config.yaml
dataset: "retinal OCT scans (Kermany 2017)"
encoder_weight_standardization: false
encoder_depths: [3, 3, 3]
encoder_kernel_size: 3
encoder_avg_pool_shortcut: true
decoder_norm: "groupnorm"
decoder_activation: "silu"
codebook_size: 256
Rows from block 3 of the encoder of a small image VQ-VAE, named by matrix and row number. Rows with one number belong to one channel. Each number is 500 + 50 x the weight over its row's rms, rounded and kept within 0 to 999. All counts start at 0. Numbers have three digits each. After the name is the row's rms in percent of the matrix's.
After each channel's rows are labels from the 100 images, of 14976, where the channel reaches its highest value: "responds to" is what is common among them; "colour at peak" is the nearest of a few named colours to the mean colour under the peak. Only what is clearly more common there than usual is listed. The data: retinal OCT scans (Kermany 2017).
# convs0: first 3x3 conv, stride 2 (encoder.blocks.3.convs.0.weight, 112x80x3x3, each kernel summed), inputs 0-79
# convs1: second 3x3 conv (encoder.blocks.3.convs.1.weight, 112x112x3x3, transposed, each kernel summed), outputs 0-111

convs0.11 091:481438425502515515501524552496495492516557496486440522476556419538541413526558442474561483487556564525454521515499472465392542537506547518381525480476581481494597472368539462455527534502446522501546583354546496458438546505564416552521521484
convs1.11 088:458571515463517518467508452554470599508491498459441433506441454522436503401504445417486468498538495446512520487488471578506558555410417523441607503517531447493474408356551457517557499425543450557484537519502477339544580472529509507448507555481531540563475497524488473520482537503558568461560508465448558490487451490448386464463529397502
responds to: finding: normal
colour at peak: grey

convs0.41 092:520535503547420527497517545510494508645556512584515591498543501408503575533498495532529474473490583447598492550495487418518493556499593522441555490413480531472442425476525426451543376494432511526521415501514521465467480475504544559528585554
convs1.41 080:558484454482445549475460518533461484423412475413500475528492542482562430432546464456506398508446519500552398475550405547472363489476438489520506428520428447448513401432483557479471556529489464456514486520489463411544474547498541499508409405576522475428448447473518524550473563504446398507457491436458440472492446489493435560484445563423
responds to: finding: choroidal neovascularization
colour at peak: grey

convs0.86 112:572533505508474438477408460568522454499440509537346536498562495521526572460571502538419466399563525418428506506522474573480531549485533538526540429463555438492548503546514437535453439478499434532435542403463496481443435524436465545452558481
convs1.86 144:582445577504553458525502462515531565556584499457495485477472514500375497552448528559529498471518434497341497500524325503519466510518498520447481502483513509542503585559462532637587543552536587480481459479471540536475507479479516509452560507524538469554466490461498490504480436528464526633378508493410494498424518477509503503509565459573
responds to: finding: choroidal neovascularization
colour at peak: grey

convs0.73 086:563481451496514542507545534567459430460511538504486371539541492534550471433443521459499409431500541519498465586528453485464424513552496500470550468482472413424537389420578417476555442504553492446567593540513559479484430485479510590563497475
convs1.73 083:449481586536441517462576418552428535520422478532553525491493484502483477571546477470522463460526520484466496487523491397418493413525382502488461534502434499485418464377535512424492529470604394530552543521459514421464494543478573464443592504521572562512465460491511448603485578463531462563502538491426523485490557450525465567435602540503
responds to: finding: choroidal neovascularization
colour at peak: grey

convs0.51 080:536446483492505494483578510526537601410402511487575527569452589547462398463508496441464439541451476454504452525483465487420483514495461391431527558422535572501480449449465511643429489462531437421536453502522523532471496498539510556464479452
convs1.51 156:532449428504451494510473464336498477427485501487506446476545424463386457564478483394432465522498447510387478462466510419483531488450439496481398468439508487596432500499501477538462572491486538495498536490496399473636460443491531505422511506560463445543377497458422477500442498391495438427479505505468519468492474459473453523502499471481
responds to: finding: diabetic macular edema
colour at peak: grey

convs0.33 118:539513475534456361478420483494562531523523518493389506540514552406519532496569570462424490419525568455490585492507512523557511548546576600466532432415487512499504469465437493527457421497569433558453512561468463530386529547520463513505546469
convs1.33 131:508473402497490518511529541509495448438479423384477500512470542485513508480460408456487393537530511507531466530555502511423529510571464489422482468549507476351493561455497548565472583522484486470511482520489467536556527485502500557526483407425475474405472486446504491520567506527491444534559444348495464410447497505448527498515351365495
responds to: finding: choroidal neovascularization; finding: diabetic macular edema
colour at peak: grey

convs0.50 119:475561450475517564511445535474443523534513523492464549574475638565536504529440449485409508422553527479438531560538463393493528542442518427532532481520528509472512554604511561436499505506559444444496514362466529452567526485398523513493578526
convs1.50 107:490504551463547475508530453451444588451567477412430467474501512489394541456489450502485531396443453517472509510472565505395426450488479483600400571543492495532478511325494436495443478496504521517503499509463465507555468470479502483456489483549466601476518422504363485514518461533532477483419451601394495481513400521479518481505494567550
responds to: finding: diabetic macular edema
colour at peak: grey