Rows from block 6 of the encoder of a small image VQ-VAE, named by matrix and row number. Rows with one number belong to one channel. Each number is 500 + 25 x the weight over its row's rms, rounded and kept within 0 to 999. All counts start at 0. Numbers have three digits each.
Before each channel's rows are labels from the 100 images, of 14976, where the channel reaches its highest value: "top examples" is what is common among them. Only what is clearly more common there than usual is listed. The data: retinal OCT scans (Kermany 2017). In brackets: how many of the 100, against the usual share in percent.
# convs0: first 3x3 conv, stride 2 (encoder.blocks.6.convs.0.weight, 176x112x3x3, each kernel summed), inputs 0-55
# convs1: second 3x3 conv (encoder.blocks.6.convs.1.weight, 176x176x3x3, transposed, each kernel summed), outputs 0-58

top examples: finding: normal (81 vs 51.6)
convs0.122:537488504509477511496467531539510507545519534487544511488500486522479537549579490508522520475489541536527507512465516491515516494493490510482482535498473503543560494502
convs1.122:482478459494502555463489520488521535474503485450486489488514463503481440488526483534483554466473500509496507471528430480550505488500512481493496527512519509509454542471500496436

top examples: finding: choroidal neovascularization (63 vs 29.4)
convs0.101:517506511499462505489474463510516528538550480431507511498490501485505531551537505466429491543525521530476518503488512492526502492498484506501524509488474538529538508470
convs1.101:492440468486528518509523454468472515474509560498455513524506500470540523518490517510456488497494480501545543521488579484490492520475496484507510483509485480512531516518509488494

top examples: finding: choroidal neovascularization (60 vs 29.4)
convs0.119:493518520506497510516506525525522516537520519490500484504497503500499553484477505475474476501517511499461480498469443533505486493501482508506486513527488480481504495503
convs1.119:474519512513498486465534488498505531494489521504539501544490473493522460481500551500498470513524499507479501523501560488513496543497503442490464455485430504539500478480494490502

top examples: finding: normal (80 vs 51.6)
convs0.80:487518491476542502501462524491508524515414517543491508510475520496540500506541493495494470512540485457502494477521545529513548523498516545538551495484486508535516535480
convs1.80:519541469538509477509499481513546494507431469493520502500448510486496486533477476480456477488443483473513523438507490461498506549511492516518451477545489488497504518501450505499

top examples: finding: choroidal neovascularization (88 vs 29.4)
convs0.87:497472458487546492450488484492516519501511497468496517517504490535497503499562496451483497525504522491493491524513538481485536505476496512524489456495507532541508507474
convs1.87:488529482479520519527491475509501500503479507473434533504498482488506485492493496514479505462509442480478483512502458471463475533515490529493515483523513516485484515503457516506

top examples: finding: choroidal neovascularization (76 vs 29.4)
convs0.14:493468474500494538487522502460509524538480508457514502507509534496511522540544523421479491501515491517495465553512512488468530508522493437501526508520487526507499516529
convs1.14:494477465483516508496513488486487487479486555488490466448472479485461505491495448516412493540471458500472530450516510469491492520524476485519482483501507509453484487486482486433

top examples: finding: normal (78 vs 51.6)
convs0.126:499458445537482493488465458465489478508503499500529493486510528512458517515516481481494485508497470517517478480467534496498506510518512517521485501479507513495518502520
convs1.126:502493481520493523467496489469494513497494475480496488485519501516520484484491455505411505496507437484485528487515500502498491506502476478483466485535462479544473493459498462493

top examples: finding: choroidal neovascularization (66 vs 29.4)
convs0.53:471492478488521525487512492519529547554559547485484520511507511480499534469520457484547491512470459524503504542537500517484499517528534462482501498522499502484492497503
convs1.53:492502539503486537488507524490497530499520463529460453525447514476474473471492459515473508465454474506485500447515517465516515537522500493472505436500471510497498447491507518436

top examples: finding: choroidal neovascularization (69 vs 29.4)
convs0.159:490524459504492489510482517491527498441459501459467460518527510549483530518511540479438519459505532518485454497473509527494497512542515496475500497504504507519488481511
convs1.159:484517466506470494510485504511496535511491503485552513458502467507491505470503505496492480412513420502539467505487508468485488506472504503506523486516494459453512495516492491535

top examples: finding: choroidal neovascularization (64 vs 29.4); finding: diabetic macular edema (29 vs 11.7)
convs0.93:502488527517502497475483514482506490495480516505487457542487521502491505498538497539539470475490486481469528472489478521511513502502480518489497485499513496521522500494
convs1.93:502516471501498507491477463541510514492483430463517493492459448508456429491460491506519490475513498498492489515502514492495513509491507472512499468517457523539432521490487519499

top examples: finding: choroidal neovascularization (71 vs 29.4)
convs0.140:492485487520513502484511486467509506530517504491495518507541510491486480499461523505498494501522491504479528506486521542505489482526475495566508482519509509513465471480
convs1.140:514512529489527497532551443480488479493505549508564494508493530503466517500476504505522510517467430513581533506498518512483473514485478529502484454509479483508488525496499504487

top examples: finding: diabetic macular edema (35 vs 11.7)
convs0.127:524498478462543523486493539562504507508506531487483471489526529532523539506571478480507499516515460490516444500534509514482539515508487522518507470513516512530498510503
convs1.127:507491535512506515500521524544522509502507533521508483513479476493497525501481503499461489468468455521495481430481553462492501541479463480487480476496501472502496479482486493425

top examples: finding: normal (81 vs 51.6)
convs0.30:513477486505517495468550508524518539476491477518525481492508499568484506506511480487510477540495499514532468458456507487513553524460498545512501522467502509469525495472
convs1.30:517537510527516532518532506485525484502476492488541462468474453486524547489484486521467501442491494488546501434512481464532502560533503456493453455514490469518451534476487481435

top examples: finding: diabetic macular edema (28 vs 11.7)
convs0.152:485518457502478492512513494502473505575582509506511466483491497483483488571526509538521522536514484514461517486503506485438505527474495496484484508500511506559528477502
convs1.152:504485533463504495504470497529491491486535479461473500563528486525502536497554527513548517480488538488453487489493491514509487499493489525491543506502539534465465478491503493491

top examples: finding: diabetic macular edema (45 vs 11.7)
convs0.118:503505521525526508513476498461502473472573518551495495512492498528503515463458510580530496504517505506483522531533480512471503545519507496479511509534514461524481507501
convs1.118:492500464508471505461487521514484501491514466503469522499527481498501518477522521505529490504509516520492463511511490535489510514514497545542521539489518470452525480504512528578

top examples: finding: normal (83 vs 51.6)
convs0.157:488486477472514473499511552503532533558410493469413509530511510526502536490557482516495477481488462475531482465491543503488522489502526515513530514484502453501515496494
convs1.157:518534524544511481500509492486514519517469479541559480524467499464490469506493477496439475491498488503477504475518539495456487540507465499544499515521492455499532494513479492495

top examples: finding: diabetic macular edema (31 vs 11.7)
convs0.150:492470512490473490508460510505523454427483523518525486519507490514484512504500543567484475534473453501507517515531466512490501490524523502514488484512520469441516487516
convs1.150:489499477521486495480520495522485480509493431510479534495512520542482489485491461520493505486522452513463507554524523533504510493513514558513518496505466484523510509524520518615

top examples: finding: diabetic macular edema (31 vs 11.7)
convs0.71:522466501487550509484545482539523562544495511488499539517527521532517534526489484464497492453501474511525507536511536493491509502517496472512492506511495534569496497481
convs1.71:477520546510463497466503542494518515531483492496517457451456493487508488468487486513488518469492467504505446511502520426484510523490505494500491452486475528455500473489500515543

top examples: finding: normal (82 vs 51.6)
convs0.128:489499484481511512532516529504504553567515517524489508513509540508497542534487479541526494488498463473496493528493534531512545516532539504523520535538514493536504514515
convs1.128:497513526526481485475536516436511525495477440522539425488496463490484471511482452482453458507514507494487519467508529491440495537506489503534498516494476511495525476502477515524

top examples: finding: choroidal neovascularization (66 vs 29.4)
convs0.169:532503522495498495463499511522489535512522513504500483488503467511469519483532487485536551487493500516504544481488508476488528463489518487495454498498515502526498467506
convs1.169:476513594503441507493480483532472512507513486495508502548482539501498476420508500503549472467499545507478455517498499455517499512506521500446530479502494476470487481499498518506

top examples: finding: normal (80 vs 51.6)
convs0.91:539481508516529492503521531482524532523514489474436552515522505517544523422506507531510533529500518507504490525523535509489513515498486505540538495479502534540487500523
convs1.91:509475518510474508485522481483467531510509476520549472506500484447511489456500474512492488504457472502455504441523529499464476528506446466499475479487501494511528439488505493481

top examples: finding: choroidal neovascularization (65 vs 29.4)
convs0.63:453497484483495520497480502487514503513509535503498490521487509500499524465502490512503444563511485518492480536539474517531536488513514481520497506519501521471509524494
convs1.63:482493523485483515498461478483502425516496493515508497488465516503459477472486439505500518531465458490528483422506531503492485552539475500514491469502485476508496499504524492455

top examples: finding: normal (85 vs 51.6)
convs0.92:546494475523496541507569509502503526567526498504532535487507512491465523511559505502511544463474525500528534507462483490508485467492493505450502551484481488514535490494
convs1.92:486485488493481545487491509496483526487516501493501481495487521514456491453529485529484533442452528499496496450498453453533496470503503447468501508493499482494477514487526499436

top examples: finding: normal (78 vs 51.6)
convs0.31:474521487495544516478501513505498537514462536519464524523502523523535511488522498491481487509540476491497504520483527550520540496510522528507533478488503512522485526509
convs1.31:514532487527535511499496512484522476517454511512515466488483488514475493507477472502498508497457467496483493428522507465470479540518472486529469475511470503467502504496494509427

top examples: finding: normal (82 vs 51.6)
convs0.77:518513482485508487478504525550532496515502488481452521499529494541495511471511529558514520490513537502524485505522459516430484494513477503491513506501474508508485502505
convs1.77:487504540516460526488500463479482497517528446520550488551515517523483460457497475527502508479518516514466477525524518531524484508542454498462528436476461443499522456497531512537

top examples: finding: choroidal neovascularization (63 vs 29.4)
convs0.40:503501494503504505546491536526500507444437511499522534509448508531513510488431533499485541554499517516528462505512479492518462500516541519495517508522528528503527518493
convs1.40:500514565530532515491471465496527497500514551517498565476498517529470536478486517521506498512464458497502541462500493466459497509513455594515519505502542516498469499508485493514

top examples: finding: choroidal neovascularization (60 vs 29.4)
convs0.149:475489503488528526495479505517527512497465517494477476529501515504494533473463490560550536522476487514490467522567482462455523520534522504490523496546544511461504543518
convs1.149:505503456492532496463527510483496481467475569505423489454511500479497541508502459502470498498505422483497514539494515495462479498491491468520481537504498475470476468495506496564

top examples: finding: choroidal neovascularization (59 vs 29.4)
convs0.27:494456570530513465477519501509524498488501496507508451478511488515473494496500493519519494521516460522492535458482470477541497507448483544488446520444498543517502493489
convs1.27:487511564497506531483431487501517519475487513486495542500478482495527489493495452518441514492503488479498486533516514502519481522481508473488477546524507496518492517458507471478

top examples: finding: choroidal neovascularization (74 vs 29.4)
convs0.145:500537465500533498490502510504535566568491488506466489513527506540507517501527472519518485469498487500491499506508520541490536491507492525460500495500511477514492492492
convs1.145:510527502482555477518499511478522476499480548502449491486488488464476516539472480502430492550524466489483511496505564507470482537488501533538491553506498548486528498506495485518