Rows from block 3 of the encoder of a small image VQ-VAE, named by matrix and row number. Rows with one number belong to one channel. Each number is 500 + 50 x the weight over its row's rms, rounded and kept within 0 to 999. All counts start at 0. Numbers have three digits each.
After each channel's rows are labels from the 100 images, of 14976, where the channel reaches its highest value: "colour at peak" is the nearest of a few named colours to the mean colour under the peak. Only what is clearly more common there than usual is listed. The data: retinal OCT scans (Kermany 2017). In brackets: how many of the 100, against the usual share in percent.
# convs0: first 3x3 conv, stride 2 (encoder.blocks.3.convs.0.weight, 112x80x3x3, each kernel summed), inputs 0-79
# convs1: second 3x3 conv (encoder.blocks.3.convs.1.weight, 112x112x3x3, transposed, each kernel summed), outputs 0-111

convs0.92:502586335438465523507456514491460556491489476427452528540572492461514443463519449533524511581480512501389532511510423641519480501520463489417521415428546502482559493423479444446522518494525497478450470377509476486466574491500450534477533431
convs1.92:424465430436523508481480487462535549593537502493451515512462551541441532558431432291437428455532377538500551509514487510444457444495499472389526519522527477572525374465505524523549453488506532482500563549592597532557524473492478506463467538484544456538536523602514496523584424478534545505496481450488508518451555470538423507520545458532
colour at peak: white (89 vs 2.8)

convs0.14:460559490485525495473418558447540553537547490645524508449595508446466534474604430491536483510593560495506465528486452538539546546471562468476477561611516594510543514558487461461556536563422487526514462388530457549534529565552491569526523535
convs1.14:468593455520418525507455521484462513465518496448545428514435449526447526639459438526492544440410437500543499471429546523533482517488471467528420535453432577549488562541474396443453496382481499536506478510534550596503542522468454544572505496528538468460520467466536503564449418553517557602526438407499468469490520497514560475599411462402
colour at peak: grey (90 vs 23.3)

convs0.103:426456463535516515461485598454521538514594422525502511594520485487563539539482403451453500459509592467477491542495496461536540543490445431475469528506533547476457484539577434469573502535480514494564576403440397483480489492501442375519631477
convs1.103:401446406364433537427428500448515433432443505532561416499556506602526575519488459505405510464411471488499397506571537522488542415489514489460453510480456480577496485404513482480486370455518498512494494522506502480385439456556459475446536480463521479445553475511524565517561476525514491572468500442474492443501454513405509571542433480506
colour at peak: white (100 vs 2.8)

convs0.58:491398413529574500499510468546567537520527518461514540476541401412445472450513616483508509491473517529535526535561556520531469475494428517549529512496500572458573389534462542521459549515407499494444583481469555531430536452566502551497650456
convs1.58:523445666446484450436530472526540437461413411437507488536416500532491552519487474436498395486407505457477447465516445486508408483455383497412464445481574477479504479430535474452475520464527420460559500482495427562529559420490486543558385435539519516526403522491549492524519455561476451539445585534473523492448463494474491430479461495462
colour at peak: white (60 vs 2.8)

convs0.20:512423593502533548486519528436457531591469526487502479523447515519523508558588567534538389578503540530597530530486604492475500546449471529454503457460528500514574503551437556517477492479437450548513518628498573513586558589538553425506574539
convs1.20:422503526552491564477461514524479450485443505497493494470455519517466465425437476454465602435489530492481524484473398550517487442477511493400522490495481474405462434425585485365459568550501522568479378610484524493485495561564470469460539540537461461450409581498467445457477444461507489331509514458450518557566513519540439460484522457559
colour at peak: white (97 vs 2.8)

convs0.96:544497454589474481491520459525430588524486506475495545454569454486443450482540445532591563597534509510502480470447488428582459452512508390499484410376512610498476471469493478540474546581379551465426477538480515522487502466566490530498562434
convs1.96:593545458460528473443545559551513576542473494482523432448482521514547512538492462384468487552549528466510432487513387562505507564525420529497580503519531515464599524367419517499461500393514379488465517471487544417534549564424511542541557359437409500553484513463490466489492576574486496560524496442481483491501431459502433489489488460503
colour at peak: grey (51 vs 23.3)

convs0.46:588574503507339461492513446576538588614517447551549547512529496533492540514519503453467504528519558528517484477501494516487466492538557506438553453414543542348510504502532461503417458481444489497417539449533560496486511485543462608508580453
convs1.46:580426534517520464514570449498573499519520338407530489515460515512515549534377444552514526503462521556455518466484486486525344528431500498485549479466423509449564435443438519513578586554509495450532547498490491464535552511515515516508409579589499525579409526395512525516494475568438478535493462521511522572485481507424558508492454403497
colour at peak: grey (100 vs 23.3)

convs0.52:395509519400550485467490446576534533485596562529537539509561484510508437355420522486502577433514536506494525488561509506476488508556442526542479548458554501462487470423534613552442463560506468548452443453460585552447471570442526527519581491
convs1.52:422547515459470405564524405515485488543476382555477495570431473430535509492436448519570413558468410449461511503534604486487432528407515455465491542492471529477513480555423426495506600588488492458554522445504509573459514512509576448465401524477518453456405537518512448496560427533448515428535490484470559401557488504454467435438535534512
colour at peak: white (79 vs 2.8)

convs0.72:450521488501506483489525563545458457547526546488531446473509512513585522450466523503465453391547623421597500524518578458404473545452533481481541486440451484434484395513598465469580483368499489489586532578471520503436502520455541455547538461
convs1.72:484489451576476540475406480505484469459408456478502531514485506425510454354532450530503486430492485488584452501577554482458451384495518509421524471493502452488449458402554542482482575503488479448595517474480441427446411483590581453487479477582509448426507496436507511635482596477488505474464541422460584460474466516510498533429454557515
colour at peak: white (89 vs 2.8)

convs0.19:443510544444549545474508582455447496418458597567434517553542451503506527510519506506528357578530576562465526517576516444489508555509439476455486575562540488545609493486529431443553490454516470501583419500509589474474488483534539567546507588
convs1.19:504414426514552528550503460536437453387532510388484568462501549471520519490491479386379433461502452542425497483482475490466564479506535483527468532500509523515433477463527531514518458541522536563532481547592574487642502497512493452499517577431540513571480544604431524537523445450568565413487507506510483526440345499435512472552507437505
colour at peak: white (60 vs 2.8)

convs0.99:523524464520471503476539574499548560517521414486500501544578487541490475478555522460477447418690554474523500465484482485480499534528439444490461541484546487475610508552555506458550437499517533487536675472482473479495492501535578532523622432
convs1.99:551387543430455501487412456508418462439408419506530495452459523486439492463573494522424489429393506501518480439499538417538598526457506521489472461519509505586471422479527422457435538593494504486534482612476438407448434443569540455490550500508493520474462523503519484593441456397524506451511546569473543493509420510423569506446465514530
colour at peak: white (72 vs 2.8)

convs0.7:375481480496465395419512564490489599473535479421559536562548438506478421432590528498532597481460585492478555504514472447485540566562484494550525483507507500475595450514531567512503497546473516456565560503498567497447508456424416529501502391
convs1.7:416496445472468551484427475422469456421411446574532499547605520484507479478410511408515424530464510576497496518468573453507501504460431493398445472477526399545439386498503481554430606533469554459503489485497423461577496423494500509491481424566492505418474504399529544516505493485558468409457535449532510445420526467562525576535473481470
colour at peak: white (99 vs 2.8)

convs0.12:504536526429533515505572544530542533520563473555533571513489436521466435548484609439471522452592565499544502568598523408537479536488482554510558545525536562463476436548518518475443468462513418518435321517526454545458446500549576526483534485
convs1.12:460511434407425452477499502414498405474496474551456434565428481475553558455399419485420526478449467507427514525488495500474396463481454498487415490550427356337520482571438461516505467473546498510522488543456457524564530541525536579442391478482554479450442546512453508487523490520525454496459466479519529485579537491558526475474406535501
colour at peak: white (94 vs 2.8)

convs0.34:535550444422465537484532479499505504455602484561615443489568496549513465534465543493523508423565576462547508551495494397584494509554400494503489514524498532540587538660484460439539482525438540567514469495500500514440474485585491486495603439
convs1.34:349478468464491500495479445531465454459412475475487530487460503500501443524507405443483450496498523467612449502490576515374466490504429532547437466447534481518507514516477526515528505420524524496500572457585537475470446526473457514533447471510453427539483472554502512530454557440480447502475467324453485385560344550494555558506443546485
colour at peak: grey (77 vs 23.3)

convs0.0:526558407506533484521449523456526529519496529470386474460588436507453513499491497451517552517546605540504482507507508493510552493508476595442485485473542532448640487508534478411535500468412421531548584613496523458509584550628451493544519464
convs1.0:491548507485553514561447567531506509562415456437499386500464493546482455541621460415411499473442481500624481482479508493550470512532492509398451480501538518552510551359488473508492576598529530521548483464466502438596546543586525513557497510419551487519433470541533486514407503553494493477376554454468516511499435519494508515486474632509
colour at peak: grey (81 vs 23.3)

convs0.87:516512485568446472466548457572378463499513504434511475414555437560478481559516597556501584510467509436527502592503489427445479517432476446476523388524471463404477518415567537485488390467455493496567509563488546477430545474545420456505486488
convs1.87:595531340508491503513444483577496596462404507474443460516515554515566523464557485551524397544485564537566595499593531397475517494502452542457531477499517478559530392412472585490432563562534471472529577489537548420505571498532543513520537506576496517587443504431490577531420525485516452474478504514490444559542446475544517510539497546509
colour at peak: white (88 vs 2.8)

convs0.102:422472545511500526508560597568533517535436532430554489475554484508613510486388552436509464500420517534567495531549489470515503535489510504545513526490484512496417429486656464538618443457507523456617513574507511491478453519493454529597547492
convs1.102:463470466484503532464435461472419423400530476442515499567495437415551506413473453545565433459442481536533457481571498482493475486456572488464509497461477417517476457416581478467450470481591518580664471529514431444432439438474618494567515470479541513457460538525542524616555462537533522431499492486532495433534456513477420454520427525482
colour at peak: white (64 vs 2.8)

convs0.69:478424512542454536398460536575469519519528480584577440495515471471470514487425469406566449452476530509550516510497431601497445532475533406459513484435568544450533413431529461520547501504488524571582652485453495533514409547473494496520450472
convs1.69:393502507509431518452410486456395509423416481549576551573513520385545371553480470599470382437445508522519517494530524468528506467461493468490507421451476505481526513457503489483457558496464427399540497430456467514462467488435565468519558429509542458423490454451533520565514548545474523559533481483502438479528502476519376485553413546447
colour at peak: grey (55 vs 23.3); white (45 vs 2.8)

convs0.23:465439525510494483558543529581519454504514489541521573550479479504552441570555524480370436473587579521494508540560487401580475558444448444615531582491560544394453420490544516535483462543470462526492467558543496554500515539577540460521568510
convs1.23:508511503491470479443514464483487450480508423578449454528438454492505461414418386555505497442447477456559419425521490486487422445423490487587532517504365496366508465471553462500501430487553429593535510586549536464546507497620520463429512475498469517394519515546482496483542526536514536517446442492478520398549467532519398431437507482509
colour at peak: white (100 vs 2.8)